From a checkpoint of a small sound classifier: arch vgg, norm batchnorm.
Rows from block 5 of a small sound classifier, named by matrix and row number. Each number is 500 + 40 x the weight over its row's rms, rounded and kept within 0 to 999. All counts start at 0. Numbers have three digits each.
After each channel's rows are labels from the 100 clips, of 14848, where the channel reaches its highest value: "strongest on" is what is common among them. Only what is clearly more common there than usual is listed. The data: acted Russian speech (Dusha). In brackets: how many of the 100.
# conv: 3x3 conv (model.blocks.5.conv.weight, 160x160x3x3, each kernel summed), inputs 0-79

conv.74:469493454504469498480524480552535428530473512458491541455505487490558554454476472501492533480507452434463449461493538461519530489461408467571491418477470557510497570524514466470484519517460449484549496415480472541462507511569464548481512476
strongest on: emotion: angry (74)

conv.153:521463490486555487537463514573525498422504538492475524521487479551472512498525554544499443505477471498430465449530497457530483457480509439524545468445519485511506567497560488466510484476477435538524567516525527551584530508429492478476487463
strongest on: emotion: positive (88)

conv.45:518462534502521447463464526536491496542533485429455488517454529540488488475492481480527450559561515569474529479531470476482524531535449528481519521521517495452465484485442470569515566456552511478536500526455468466479536497536432527501504462
strongest on: emotion: angry (64)

conv.23:506437477470520552516483528495510435505539576425413515456471491501476560503457483435477522533448511524542540485499545466498445534531507516508500518471433517464483496551548516491539484498483556521529422517484463528606456478482504483516533514
strongest on: emotion: positive (41)

conv.87:498479460434457478501556517500517514469517480480556461399485490569449509464469462491525435496481535436490428458530483509476464621488547596512568516464491466499523541539517496491504470513468486541526482550510474497481557535628499469483482553
strongest on: emotion: angry (40)

conv.67:509439499509490515542497501445549532429435462359498514515448548505583421497507510521569587441478459512429493455523451427510456506384513517534537500501476562493510440510494449449520552453459526446509539466505483557415538474455532509536491451
strongest on: emotion: sad (57)

conv.100:522488544532527528412528528495504489555501520442524545450553496508454494478536507482490479536548466443503442467455493448520486528472549447487521465503391460489504483549537508501518477538473608474491498504557538403420517457473498561576438496
strongest on: emotion: angry (42)

conv.9:481471526486529505495509511515455508467460501432520485455466432484446459403505505573506504519469556536464467507483503437526455439420447518583504452511457471614498484535429490465572437475514480459467499472525533485496533538578488450509472493
strongest on: emotion: sad (61)

conv.38:462508513523503454451514565472500485520503437510563513418471532443469460557541486526526486503499463545539496532467555428546559541464475431445526495504542518451452519522479567514508381500560571482583473504524515483459503501538466476481502518
strongest on: emotion: angry (48)

conv.122:520502447486510491473513411556498486568578485531441523457467464476456443516517449440451521523570577512452487511504506461492560457515486446492531558455421475462440539498458485547486534516486530516483482564443541486425499485499528506512418476
strongest on: emotion: positive (41)

conv.52:503444547471498492475527532477547495502504506481422553505451417496461484498557499493455503473464503487466524450482520436537491479489541476457550434526542504413442438534567484464457527538504489445564501524474484509562454530517469497394470449
strongest on: emotion: angry (46)

conv.125:489498575495541498545474519494482518449480454359529440501418543446531459499505480483478521534491563519492424526466481489464466459496509570478519552474452498534557472435519462430475507465512507421486451570460454454534470475504489430501505563
strongest on: emotion: sad (68)

conv.62:495491463473480484495543466520485471450497481424514501427440479529485504561495531537485531531525531435438473486522557468489486459549547484579487492542469536516519507466492386552559518469462481410461487589486523547460496480404440523432495499
strongest on: emotion: positive (75)

conv.1:472492484492431466452574516458478419387522463443473538584463482494461444494442410462543496488397501480547488455512512505495546514463521512537500502448545533489508483420460534536512496476556490582462444514453535472498520587497465499530483505
strongest on: emotion: angry (46)

conv.56:554547425479554495518508450489473551446513521498479436506531501536456464502535423544500435525495510493541439444548453469534500471515476437497581429459542486492544461484458457492488477506552435437506499567497460498470468566535517529443468558
strongest on: emotion: angry (50)

conv.20:461467428472455507494477583484505459473478471422529486501478494460452457456437437499502452499490534495517497470452497516482490554468541443456535531452496512496514483491449510548458462451546518561519465507571456524532443497525500566461477555
strongest on: emotion: angry (54)

conv.76:490469547422503534554513416530499515381460480452521540589448469527546521477496547535528570586448554474570502532481528541476532462539511547553484425488502486475509493483441498432480441476474482540448441503519468455437535475559449497434468484
strongest on: emotion: sad (55)

conv.36:475460434478541409444556567550500411516515551424480455487485463526438532474495480535488458475485517473468491473536514507484501533529468523508467514528486555558496580527500492596508487469516491584515510444443478468482523470487520467479500470
strongest on: emotion: angry (51)

conv.115:463548485521520512536458475520446480512484467549454556475501478498483437539547486520555484481466487505433519514479429504464417452482468521478498550509532452491555473531528578479477520535508489470525502475536519518583510535440513489475429481
strongest on: emotion: positive (52)

conv.77:541488496463478456494470517480466512475493465497489555502495468535463477425567457446436515547490492572564558501518433535518500484511474537543574496514586508528481491499445486502556518582483410462505498494487505486447531536475557463439503491
strongest on: emotion: sad (77)

conv.149:524460480469466471499495452542474483436548474446474484568483482453480469558498517456537528466468496587503457449488524492500597465493466521453451415459552447561425450547508579517539495502518491495463469614537497461461502466418416514548489478
strongest on: emotion: angry (53)

conv.93:464498555544532507458490435501478460454554567523436582453501492467499507480538472448486462520500473474505468501500447455478514509491469451435502551502540493439472531489562481439517549517468521485529506446500495478472452527457488495455473578
strongest on: emotion: positive (58)

conv.155:440428482476463516497586440426500600471485478509560463512498552523529536477525525498521439442501446519502490485526522475540514460516459477391547498478466506536493576501472455498483521514517465506466442523515406477392427483498545500431521489
strongest on: emotion: angry (38)

conv.95:488482470536491538497516550478520562457536479397491545584531498505460485531503470473468566502499521519540476515456487505427478513454448437549523467500476490509534510421575428453498489570475485456465539491495428492491513412443526481457499541
strongest on: emotion: sad (70)

conv.86:561460480509488571524452487445522480476535504535491437440497542478506481544519487549472520431508512447491458490488564417523486446448489523529507452553510488469540496456474462555481491496533499538521491472477500469457530546553451568506486498
strongest on: emotion: positive (88)

conv.0:396499483546504495524453496495510539479453536534542463490452540517544518426536465542507501527541530490479519476481563494551549451488448507513516535494495526454500467513438489508483487505527481437509480473456545448502448519510581516545502427
strongest on: emotion: positive (46)

conv.116:518451474515463562509503497579583454494539521421454508474466445431459454526480487507482514512576537416501562447441472491533502485559510531504511451510480475490519526484478440472499583534506497454497560445442503438387478471500545544503459431
strongest on: emotion: sad (59)

conv.5:570515494501478534545541514478438467522560428472491467477440444515468498505496574495532530494576503470594470518486488437482498511518550440513587553483382455514565519479520453453444501432505551466453473416505493499440506484486445516551477451
strongest on: emotion: angry (51)

conv.63:484564431512506476460500569498574568530435456475535517535492466464523447412511474483556532494515495479443455513534508491505475537501501445577495437434516356436445591474481473550464499567479456518453542495500471431544489484559425499445482541
strongest on: emotion: sad (57)

conv.33:515517463557566511492508510504461404476494480455561503536462486471508499553447533454513525482515469460487557550469481551526518459528533525441450464521514528431451516542462489483568495410481520504488534465454490436505536491516500471488484505
strongest on: emotion: angry (43)

conv.102:486450519539514490479375544499565448544498503412534510471504545476441533530470505495453577481543441554511590391419441425515515535494513548524469513506477398517476512509486522469541498500498488487498481417506514454496503515583504551510448509
strongest on: emotion: sad (72)

conv.14:485504572472527513490427548602449445489556539510563542427473493543546522460471582488590493531509475546447448461501537461490512477562528481532505480508471491501532458494477487515519492478534505485547426549482513540531507503539513477488485507
strongest on: emotion: positive (52)

conv.104:517467501449457515501462531509491462521468486507414482510510557530460532486510447490540485525495614530502476496481475445498588516478409535500481616458569445516478502537511476490520483526494485544505481499474467562579529441481485436525485519
strongest on: emotion: positive (41)

conv.145:603517449395470508521570453479454497429521522490517535499489431539494536521466483490473492488559542539540499548502540477522540464510449484443528463500470438525549514456532501459577513546468553411538463477502454537573529449537509542512478525
strongest on: emotion: positive (46)

conv.19:494462443509480504482446449530445525514499476406543523563456436463480508492389440491513565459476549492459469465502566538516476447460489477475471486484495521492517567419439533517473485523491407484476505437498525511508542471549537565450480469
strongest on: emotion: sad (66)

conv.130:515481528460464510498486488534486497515461460592482526541539511562467490500446557477566619501466542529448483550561481468537572456413489522508522441512479516530444574456464466465557473443527520458510534514504442557483544473469579482522505533
strongest on: emotion: sad (67)

conv.68:477499529488550467498507502469465481429471468436449500568463563467482417520498598467456426472427559562504515584504542551535487518474572528415554508480511561484435469517549506471534499499562442493476509530500440490510507477440443508520481542
strongest on: emotion: positive (57)

conv.141:420544458437523513527546509531411553514562498485519497494467512486520389513453451516519495580539454427505515492498451488536499476502516480437525483451425453532486552563497496479519489548462514479456481527496541513534493525512472455406458452
strongest on: emotion: angry (40)

conv.150:491543431512445514575497543557453521478474556529417439455516488544510524544559460519461569569429474512512527456545557502538491494489600454555518454532424524485455500496499501552476477504464523442585442554499550563523507486431519514480515465
strongest on: emotion: positive (44)

conv.65:547542444544441558474547501502534444481489556505474434482507510520495529447464427421390540527538438453463419453520482520460446510516505539444492475508453527541489494440540453555538547561447580455527494486541481450504545451470464470519501432
strongest on: emotion: angry (49)

conv.75:523534486488484469558445542570464426484546480388460505459464470452543515483457493503464458448479558493557473511537475488534445474452496535489503551518503498522525518507536522519534530408544478441416551469561459488462579455462536505474511493
strongest on: emotion: positive (43)

conv.35:510549498450500516568493575487497490511610450507477463511472486490438544504438454493534572476485524462468503482461524444440567538499532505483445438509554505526523544617497523534458489504514459546485452522545507509537550498488555512550490619
strongest on: emotion: positive (67)

conv.71:503494505506474499441420503561470513463506554578504543424438450484504444445495498495573466490491565456482575559537462546514498472489516432497537499551489479436467495484482504477443541437500511594378530451498511503530436482531494545521455458
strongest on: emotion: positive (40)

conv.88:476515477479435541498483402439480524511527515524465487409422524428514515490448510431490524464473540491555489479543496472478493482499553506505524498504504550495514465446493401448507488593572493487470447455538471524507467566568512483477485454
strongest on: emotion: angry (51)

conv.17:476581533589519445457492523525403468457467503467493458516456444580524528490443425501514506465427452564432492496493456475507463485489467504532475465509493428503467462469565520521559558456516514450473513460454459497442532463498506501598370462
strongest on: emotion: sad (63)

conv.59:536577477456480506513482509493507492500444443546427530497441524517453545524603530490524400497483498486553467557475468483500562416498515575491488511491463441539407520482488537498515481429454524448491519494487548506549471553529542526510469517
strongest on: emotion: positive (61)

conv.61:546502500532484504509482504496510505403494428520493456437483486479540537543448480512516449499465518451479481460496453511514523511505443506473528494444494513520459581483509450457490515478541496479573487452512584500493512534461452434527443423
strongest on: emotion: angry (48)

conv.114:453518485538459492517452518475541517443558497478499525439453441509490504511497501501518437479496542596491467463539517429478512517533521511493521507528546511489516443488489515543478489486449510516508470536516486483548376543511547479460535555
strongest on: emotion: positive (50)

conv.54:482515487462457499502502492524479549458503512460427581474521497535454454460480450579479479463496474599515507499426502541461528496523507477470447439476481529572537482423552459487518454503485515456450493643457491493524548443468453533498523493
strongest on: emotion: positive (43)

conv.50:403476436600456435519512495503435499412528449511520431512486549480504490492548567526455546487482547575494623443524507484461504455526524482495481472541474483557530519528525517470461510489518502451471567485523551553483522460496457513433486505
strongest on: emotion: positive (42)

conv.6:563486516531466446548497459430507531534509498432504493485497474488508435510493483502529483525442509547466493530517517519446505485505519437519458475553540466516531467495544510550466514461450507376445545548564540520507459521538529513556480518
strongest on: emotion: sad (56)

conv.46:522470418477494515508463490510507501497490567460457414535491467452538552478533599476484485426477566412472496502547522450474568555485517473502509482493527509474480528469545509521482472520500528448546465431507473471523499544669499496505508459
strongest on: emotion: sad (57)

conv.43:505421506487473581468453483568546489463480522483541487482481412530476508494500480507479539459470462507424534533533563503499452561499538491506506500554531435459489478474480433550497502562483510540468513551493531521507497463526459518489515551
strongest on: emotion: sad (67)

conv.113:508504477559509504482494510559532539477475517519555539485471473512490525474493498480504482450438466502511479450456495470444511585412533494517490471458481423518520426429525547485512612473515480409449449539520561443567508490554426430527488593
strongest on: emotion: sad (58)