{
  "input": "log_mel",
  "spec_augment": true,
  "targets": ["emotion"],
  "widths": [96, 160, 288],
  "loss": "cross_entropy"
}
Rows from block 3 of a small sound classifier, named by matrix and row number. Each number is 128 + 24 x the weight over its row's rms, rounded and kept within 0 to 255. All counts start at 0. Numbers have three digits each.
After each channel's rows are labels from the 100 clips, of 14848, where the channel reaches its highest value: "responds to" is what is common among them; "peak in band" is the frequency band that holds the peak. Only what is clearly more common there than usual is listed. The data: acted Russian speech (Dusha).
# conv: 3x3 conv (model.blocks.3.conv.weight, 160x96x3x3, each kernel summed), inputs 0-95

conv.57:140151097126107123118123087143088113127155129168107125130104109143155123084127126100120160085097167153120172113124108129138128103127088106105107079113157103127098107158110142123119120090068117074143123121094134168156126110102128133098150091150123164124143143124140105089093101122116121115
responds to: emotion: angry
peak in band: 250 to 500 Hz

conv.72:125145142104075117097166130138145148115108128090119078166151124095089121119148104150127114110143125143119116094137133128125106100154114128120077090104141102144084120149107138159113129092135144122076128102082137079141115100110101104143138122114111154135150143112158158181129090146115121096
responds to: emotion: sad
peak in band: 250 to 500 Hz

conv.17:125105172169102112142085076124122131100125078121169099136110102150204177111134168141133110151142122121130101139156140110109105128091130108143134132086100102154158137138127110174137117133088121124113127129116158128148120104115144128078112146158153148136108131121173109135129092127116144127
responds to: emotion: angry
peak in band: 250 to 500 Hz

conv.125:156136117140159110154171082150142106112145143133133136103181087183131126100089112141113135150110111157117144154134102137086131123135111128151124186098102160097135077113118162147110132096117132137143113117094130124115101160115132138122130143145168153087094098157126124086116166113110121140
responds to: emotion: positive
peak in band: 0 to 250 Hz

conv.62:109124101143087091144132125117130082115099179113129125118153124131126130176120129135125134094100133107077093134141144140108089130119140117101074119112124138111170108149125119133136123128129173129139143137144124107159164080049136121105092110160124122115102117086084152121110128103146095140
responds to: emotion: angry
peak in band: 500 to 1000 Hz

conv.152:137165090159126115150111121145144151110120134137133076140127136106192106138137135133098117146106184089165101123148085103142123100120164123128085131129133116117124128114147128139103102125150104120128144127127135103078133128083078130153138153114113133139125180124103106172125056103117129124
responds to: emotion: positive
peak in band: 250 to 500 Hz

conv.150:139141139115125152121146136127107188132146139145096101120171139125072154140117154130167152171119102098122107098122119142177106119141134120111144087107070123144123113144169108116146125141104157116126134103147130130139096072185125127153134129145122152152097127153115118116116103097074162116
responds to: emotion: positive
peak in band: 250 to 500 Hz

conv.142:169152164137082118150150110125150134143157098138117110112127120149111106087121187114112126159140120146115152094110160126129101149122112140114105142040112112125125156106082123128146134099137113141094135123103173141109131122107103144145095175143136108116096144101147119105149116093117173112
responds to: emotion: angry
peak in band: 500 to 1000 Hz

conv.64:106108103083150107163114130137118144098102107141103142119066133100115100128109123134135083091133154105129134134099124139129113125145169118146121104126091148117126135119073117161139149126150111136104131076052101126124116121134126115105102120115113158131162093131128111150190090149135156105
responds to: emotion: angry
peak in band: 250 to 500 Hz

conv.79:152131139131124117124088127114108132151110157177112128170117146162097083114134161122102183119153155170137105102106121129093161142138139141132104107148090138141099154128150112099081104125131168126117123116133124169169139122095145176106125117149140152146131172094126109117141099109145142075
responds to: emotion: angry
peak in band: 250 to 500 Hz; 500 to 1000 Hz

conv.65:145118103136160089109131175111131182127176143101108109119107109154147121145122138132138133140129105136139143151094095160125163151099112124127150144136114153075119116060151112137130112149136165139132123161127132130166111107109131146136182121138145077144116072099128100130149080124146142158
responds to: emotion: positive
peak in band: 500 to 1000 Hz

conv.26:123135094135189158066140104123149116146126117139142122138148119128132123126146127131105138144120165123142174165115115091154165122112080095089095136105129139103111158117098132116143138112061099148160101106137133141088139133132131132135109113116155154083163143099105118123097124144073133104
responds to: emotion: angry
peak in band: 500 to 1000 Hz; 1000 to 2000 Hz

conv.145:151127120085086119131162100112105082143153077118126072148112136142138121132144151130121087134143140104147140138109105137126103117118155143164105148099173124122062159104082160146118124104104140137116112121121121181168125125129122082150135159164103125110152103124153148122092133142130142101
responds to: emotion: positive
peak in band: 500 to 1000 Hz

conv.47:112129131091092095150164145142086099097134181137148127190118113149113156136120128149160131127141066138134151112146151129071131111111122102113140093095121095138124114133100136159108098139131132170115173133119150109108131121113145087121111152088137174130115159124135122115123165096096142127
responds to: emotion: positive
peak in band: 250 to 500 Hz

conv.22:147120114158144118115108084107173109123115138122153166117119099127095146106082129172133118116142132166122130096143115126146146146122145124102117132069110122125176164157124093082103168145095110082122118130130143133089105155073122130131152146158133107147157128133163131099150147108093113160
responds to: emotion: positive
peak in band: 250 to 500 Hz

conv.43:106156131097114118121092118130130187116165116147138104136131145105122113149114096147137102061139164150114134105091112170103129110163111123129137109065107121138143143140137155137112136130079132091109109150099099102122112114129150119086124115132117165159139191131114085134129140119086117117
responds to: emotion: positive
peak in band: 250 to 500 Hz

conv.7:168144127122136145134132147127126180133119133133150132129084148129163145128115100165104130121143109144147120124138115177118149129139098095128122150187125128066134091121139103128106152129128176151123153112121114108110144140145127133126121084114161084158088118165108143134079176160161179131
responds to: emotion: angry
peak in band: 250 to 500 Hz

conv.117:118150143133138109130058141116104085092136118138143138142106132129119175111124088173103138107121136131151151129128121123139110116136189141133157163159085116136115127097102139129111123143097085099169120127134094139085113149094149117080160130114119108158162189137124128111157134111119098134
responds to: emotion: positive; emotion: angry
peak in band: 250 to 500 Hz

conv.140:105151109140172140117136141102101068101106112099130107119106092101125126117112093097177128116118156170107117129106132115149102103147089139131123132111127111147148138118087189166131129098137137119133065138127100133135124112130103099110165115150071097098139135139148108129130116145137078149
responds to: emotion: positive
peak in band: 500 to 1000 Hz

conv.9:096154103137116107125074106145114105116126186112155149145108145098056170124084099104089103165116139136148144157158130164162134106120124106102135108116117123127122127108171109135102109159137127116155136140127140134161123144109136155113149149146140111112137076087144126136125091115092096113
responds to: emotion: angry
peak in band: 250 to 500 Hz; 1000 to 2000 Hz

conv.83:155159132145125117107106116144134126147107130132128125154166164134172078129132118146109083140121144148149146137133125132172160079124131157088139141125123117165122088116135120126111099117160124133131077167143144098103134113164109083125153128131114142157175156088167080118160122076136118138
responds to: emotion: positive
peak in band: 250 to 500 Hz

conv.146:137140134149149096103151116111091100128136090117140107141163133151111115073161122133138105158119138108078108137101120092140107107139159167120107129095104097116135148135075093114089124122123141167160094117141147138114177132113096122112115165133118162137122171088108163096163108124151134116
responds to: emotion: angry
peak in band: 250 to 500 Hz

conv.23:098118108174138107132125110114153129117078124124142125104166154136105072109136089106173120162143092122112146152151147159122134128143129131103118146065136108130126179125132079136149101121131151131124091091115155123127148100125125141092118166163082143133114119092110155104123128103125144081
responds to: emotion: sad
peak in band: 0 to 250 Hz

conv.120:119177129137151121120128147143116142109100124162175133110093121119107143118132125123117104153118113106132123121101126142137140149158142120145114141115061166093102152093099154120075157131111111147126113117101156169169127092104169099127150143142126145121097142139146155091126119067124192132
responds to: emotion: positive; emotion: angry
peak in band: 250 to 500 Hz

conv.55:121167143151134152146109103138127127123116097147168082130111140147141164154105131097128096097144118165115137093117122142155094147158123098127136146122101127111112108107086115157137153118110151117094159080137144129078139080141115108100131121128075134156108121146134141074086179124109114098
responds to: emotion: positive
peak in band: 0 to 250 Hz

conv.59:089101108112131135130121134142117133131161063117106123100138119150145122131120097173138139145162122129119103166176142112130166102120171120122090079150119119164110134129128105163093114119146138075107136124098117114070096123124157143157127156156113153125091129129113153100142120081144093121
responds to: emotion: sad
peak in band: 0 to 250 Hz

conv.113:127146117149136089130111111168090085141111145142142120146127124141122138115127174121114114092148164114140143155105098115097086146151147139171133088113103131147092137090118080114096164105118111125125135109105176168135103114101109112143071115128108118117082177138139135128092090135143139124
responds to: emotion: angry
peak in band: 250 to 500 Hz; 500 to 1000 Hz

conv.58:118133098111156137121149117096108107089124115142135154108124147140161113150138111097145088148153152107093180105104138156095145156143078120134157116077164128115124125124134114141094145113134131107114145115106162122146137122082122103172121090164135127062159137120108118118083116168091130134
responds to: emotion: angry
peak in band: 0 to 250 Hz

conv.118:094100138121123105136157133107105128109138092162122122181140131116086167099130143120104118106125115092133147107110102154107098100110141109157125117094113089149137161115057127140170119117122130123118101065086152130081137107127121127131122162118096128118135145123137153149145083151087152116
responds to: emotion: angry
peak in band: 0 to 250 Hz

conv.77:108129131068115125106152108120113139112086074126127160135121154098127158084144103113115131110117132109119159103114140174121110115162139095127099158083097113150147131161056126129119174144176125102107089108109109123086122118136132113143129114135131139173141153121155136146119123124086150123
responds to: emotion: angry
peak in band: 250 to 500 Hz

conv.93:112137127087124093084145133102158178132177112188132118153121168146136141127100128151115124132142145155125144094086129094118151140122131127120095133089122103133148122134097126131131122129104125117131131102138126198114131096132096098172150116160124111132125130145079111086090149127079150154
responds to: emotion: positive
peak in band: 250 to 500 Hz

conv.133:154122130119124114164127129116177118117144106088143112131119133118068109149121108166184106121099117094133127115130113111102116114106193121096069181122136102096140132129117119102093109121096103096100120127126112124158167088128128114155126134139117106119156158125112107111151109117150102080
responds to: emotion: neutral
peak in band: 250 to 500 Hz

conv.39:103132149114123125121128098142156089132105077114086102112119119110114120123115107139161120167137102132186143140161127125087150138099173113112128073135158094111139128139129155120150108118104172107094173106081127115089174105131144117152134135078139139134162093129124112121156125127131117100
responds to: emotion: positive
peak in band: 0 to 250 Hz

conv.114:157139115137089126085136108123115140140187143198130114130105134152148105106088123101090121130143111120165132108112093156187136122111113102123125126102158144101126116121128125126060136080109127100126131095058131175097144125137135145110125123122099131110116113113123131126145138116089135119
responds to: emotion: angry
peak in band: 0 to 250 Hz

conv.2:111082111106109128130118108102090124128114132178170108126142092146083119142105146072148172125105161099091148118124134112122121158131117157157143116147092126115120113156128071121135163115132125116135120151141172119166140154074129150134085144102142097120126112148124104159126156123145129173
responds to: emotion: positive
peak in band: 250 to 500 Hz

conv.71:106134134128147106098097097137107118149141093127097147092139136127105146103116191152134103173145159141139138150137142099142152135105164106131149102078131154127136153124136100136155119143118108110122109101086141119083126099160138110176098150131114159154138099161141089124125062100108109109
responds to: emotion: positive
peak in band: 250 to 500 Hz

conv.36:145116105127109128126133136131097098156168099161137125115155131125089124092154148176104135155095121062136122149150110129148145082118153156132136103084108115148097128109142116106154156146156117134130173085084125126135105167128111151122102098126153177146153145113094102111126121095105099130
responds to: emotion: angry
peak in band: 250 to 500 Hz

conv.6:142150133109118146162102111130133135128108104144149132164120130109111112100121111158144146086131126126174137068135145133113060129139158097109089118123109140113104184114099150153135170150128130116096127112078118139121135116110154140114129161120155110113174149075129109103164095097097131107
responds to: emotion: angry
peak in band: 250 to 500 Hz; 0 to 250 Hz

conv.25:126129129097143125121116176127157116145156121128124153130105149110086145123132133121126143114132126148134155129094157137141136125139121164117109059106120138147106160072084180126121161108056123109119122087095111166109125141102141072143128104154128117125140165121115132083100130108131098096
responds to: emotion: angry
peak in band: 250 to 500 Hz

conv.70:103116117131128116124147123107118190147114142179173163122147130092122164109156142117111108150152155133149170138108119106084125134162147121144105121094131112076159138098107115114125127119109095129124070103104124105135096124154126104121095141164105102107128154129159134074078123107105145128
responds to: emotion: positive
peak in band: 4000 to 8000 Hz; 500 to 1000 Hz

conv.1:150145141128132119141141135121162136161125105162121083132130126120107153131117137183092128127108096165138116105148135086088139140138135107077137110126164116116119093113145122082125089117135088102100117132106186110099134127098121120115122084123120127140194148102116106114067104102115126108
responds to: emotion: positive
peak in band: 0 to 250 Hz

conv.30:083122137160151159145111144149163181092142133111116083114149129122112184144109134155102106114157096124147127160092130175137088137115135126140117105139091145170086091122137143140141169133132128146144162116118126098100086129142150115095151116106132153164094117154126154141152129102120154104
responds to: emotion: positive
peak in band: 250 to 500 Hz

conv.100:131119073102106129124150101095152100117160106097127119155128153151085114151111165125121135085129162127119172097109125107087168153135095113171136109107163109153134089129110131126099143082103102134127109097091125184138142102114130107122151133135097129128135094146097120154086114136112126109
responds to: emotion: positive
peak in band: 0 to 250 Hz

conv.128:096126154110112100082114129099127156078124107166126129148091123139121169094101103113145067129143103128110119072120092128121141157114133137118144112138135141108123073118146143117107114155108142117136138131105137144085171117129130079105138119139099118118149146112123142127106167123062177138
responds to: emotion: positive
peak in band: 250 to 500 Hz

conv.89:144121145143165136109129122138103129100095166134149173133123135166076137104115119117136119160116126104102109098127083118115116157183081138099056132099114152109150138136150106124086162122142124143137147132111192130078127108127145155122113121149161099142109128105096118144117133142096133114
responds to: emotion: angry
peak in band: 1000 to 2000 Hz