{"model": "sound classifier", "dataset": "acted Russian speech (Dusha)", "train_examples": 26041, "gain_aug_db": 6, "time_shift_ms": 50, "n_mels": 64, "hop_length": 320, "input": "log_mel", "spec_augment": true, "win_length": 400, "targets": ["emotion"], "num_classes": 4, "arch": "vgg", "norm": "batchnorm", "activation": "relu", "depths": [3, 3, 3], "kernel_size": 3, "stem": "single", "widths": [96, 160, 288], "downsampling": "avg", "mixing": "cutmix", "loss": "cross_entropy", "init": "torch_default", "optimizer": "muon", "muon_scale": "spectral", "lr": 0.032, "momentum": 0.9, "nesterov": true, "orthogonalizer": "polar_express", "adamw_lr_other_params": 0.00071, "grad_clip": 0.5, "ema_decay": 0.999, "steps": 15200, "batch_size": 256, "epochs": 149.4, "lr_schedule": "cosine", "final_lr_fraction": 0.05, "warmup_steps": 760, "weight_decay": 0.03, "adamw_weight_decay_other_params": 0.01}
Rows from block 5, named by matrix and row number. Each number is 128 + 32 x the weight over its row's rms, rounded and kept within 0 to 255. All counts start at 0. Numbers have three digits each. After the name is the row's rms in percent of the matrix's.
# conv: 3x3 conv (model.blocks.5.conv.weight, 160x160x3x3), inputs 9-17, a 3x3 kernel for each
conv.125 101:105089152085111179150120145130109107082129141123128157169148170142130158092090102128108102124101050143177085093163139118105141116139086093106146086124107118135117089102126076077089044079099119151169125109192145138082101115079095111149105104137
conv.126 099:076165104088164079155092113108145104097141151140131159144096103085083112133117153127143115109133150098113128079167142150130085086112143130152122149134106161107095129098059131113114152151131103195119200238117055116077092112153109179163164113095
conv.127 099:156076163170153099151149116138094080172152113047102143111130169135139156169165108178090162242135149125110181132073087125135162108135098104130110149109102109149162207158131196161141154150144123136184118108122156134110149111147105116211125106087
conv.128 099:067121104157134128142114146153114219032122181091093194057106089106133115101114141130187160186199170114152118114146182143072137119131135105100166079160160126094121079106088154148138154135146116181107064127134111099131149133199104129087110167109
conv.129 099:114133120137143111122109115101081083200132100081145147161156095108101058082047072128129122130119102088140101191154099193133106084153167147132098153136144103140152118111144075090110081063108137099120150153117155189128143111090165164102108138123
conv.130 100:102141114145146153120153167162071139185132108118087112121119073158116189096125148075165152122161138107123149093137117148068092102130162078158142119151115106083093169161181192168165145108108084121125162091134121109155109199168090170104089133160
conv.131 101:140079120110132118141120112115079101098111168096139184085149091135135115094101112100140143070169153198168149217175128094117108160147140145202190092116066138139148144133126171170101159159095085083111121107157093176180138101103126153128151143129
conv.132 100:117171122081144141162140106123099135085132195131188234098136127210134115145149150124110104113113114132121148095115144131134114183148095067114117170220158101122095129133116117130122102090060215150104140123120124114105144158144075152105194141110
conv.133 097:053055139134135101159148070172139083115111082089140146169157134149111149176147119118139118134135115078103207117139188108121134128106138104101125121119107176146093106133108158126055139137055148082054167136083086096139136143087138122108136111081
conv.134 101:139110112120140193093096146112152164118121131079130131184140154160163180107120109102125146118103099163147151147099111153189131091177152154163145105110155166112110098099108097093112077092114132104128120147128088080172170107071178164137134160113
conv.135 100:176142127136205149148134116132054139125091123148113094143128142117124174112118181172129175162106105123121109136108141161163150122097136091161141090165214142152146122094066135111063125141091075076141197119092134154193096126169109135146127136130
conv.136 100:133113100195127124139162146078140117093120146044098214143154128177131070107130137126101195105138077115161105109111181164092129142114142150150115118207180118125170123098107096111115101116087072115097114097076098102174092088181147086106190119085
conv.137 101:123144126093144102171133103046143115094165109158145134144173107156128111147154131185150153155092078078161123193122144113096097151103117100162107141156082110142173137145128133143106124097099115095139104129160189149155133132133139135145163191145
conv.138 101:134108112205155165106160183091139138143152176116118173119162117115144118136150052115093082130170202094111142145195146179145091144173132184127148127118102132151120114151154113136163116150165162150180096043086120096105132139110099183173120147121
conv.139 102:204084071104110123090094140149131177158069148093087202108113104148133100114108165131046116125139136128152133118147147123129119104126103125137141178108164124066114117105113148153122127140098086155174208117155140125131161129138126135116134118105
conv.140 100:151131062075138134142148182119055131186121124119147194152117166100089098122126153132132142160117097123092080071058160093073118059131167156074050128090129111154225077066052147102064136118094109119096108155184071149074087130113140097166122176144
conv.141 099:099158160130150126149152115116078099127093057125113096150161131170152154129130125121149141129106140126160118140125156182135122191174102108091128169119114128146141120110110141137135118104134106120092120147155112191163065134209100147198121052116
conv.142 100:183195104122112086105099161093119178084110105255162190134150150135073139131151181108122131115133103131148140157105103087115119144112138115136076103105159126165139085138153114161172169147136111137097048136164102137165123139222113093133186092108
conv.143 100:153148127118131110133101100078073097128130186177187213168157099147133158132133143143091107149181199117235255138136117086131052066090155098106077163176171096144122092156107098136070107108096093070148113173141100105154090160166090102112111168138
conv.144 099:064109114149163126137134085146117142137141098177161051139162156123157170097095092123068131159128099212117143073166131109114165102034163167124179134097149185126105071082135094070123091077114112178200101127179100086175060084194135108153149144103
conv.145 100:124169107121127139133088090115101119147143129080125074121115125111102103129143195067113100048089064123162202110115139071139152164144173133166200090122136151109101096081119158130135123126157132136121166161146088118128139127121120140115158173148
conv.146 101:129084120124107119162161149109133098113083074149143146157125147179101140076105146070113063154119136146179149169118108103123126113151168041137126070179130132167123167147170143106162139092130098119088149147095092118119136082129112117142223144154
conv.147 098:122154175150127126097144138155115096147145144107184077127129110130115077106178117120163216146110101096156109116156152154136110171126109170122123136156073102106069085126183079144175128157161137124096121079090151189103144084081126084155090155105
conv.148 098:129113115133135116126135165091086147118138131124148107140124117152105106116070125155142129213144195147126177122059131118050084119103109143172165086168113114155107059084078061107096107105084115146167099116168154124151115147117119135130119152147
conv.149 099:144158163179092106138136147081103099156118146104124155108119174101129168103107098138115096114087125123091095169144143178174101114112142141137120107154053092156122116103075118119100111140129125143097107077113101130191104087113133096172145155104
conv.150 101:121179112144188187093141147136168091082116101140113073151129115166118100169131131126126137114132147146072091098139091135090176102088158151109131184121182148163118120128127151155125119160148150066095112071090128117089112111116104092130089086142
conv.151 099:181176123217120115146110097141093153214081187170077150133132122149113074137104086174111157157151176224116150108113156068142130072147097042105165159077152166063148124172199127166191110128153106113156124120083135162102158148130124165131118139186
conv.152 099:171191148102136107124116200090094136044136173039034171164131140222220124169190169089078126181133147119121114161154125107083108109137107134186141108108081158133101163113109160135140142100154114130088070101111144219154131090118079153135112111138
conv.153 100:120238155177196115119091163145165117176140147098082159085112128133108114138160167126111082094093068103134102091182097103133144176122116141115132118151152125186147115192136093150121075124123089092109103097136125167157095142144150186109143136121
conv.154 099:112147078150164084110171132095119141163119136150180149134116137110127115164087132097141141121069133147124132147101095171184168102122145099134085057115106114118098117128101092117091083100102180123097187097142144142110165165120147100134093112116
conv.155 100:108114127134095069038120125132112139091106096136166174096179159164215161133105236137113123128116140144089076113071151131106166127126115144167121110096128106052163171150140172115140128052111154131130190129132166174124072100110126131125087160129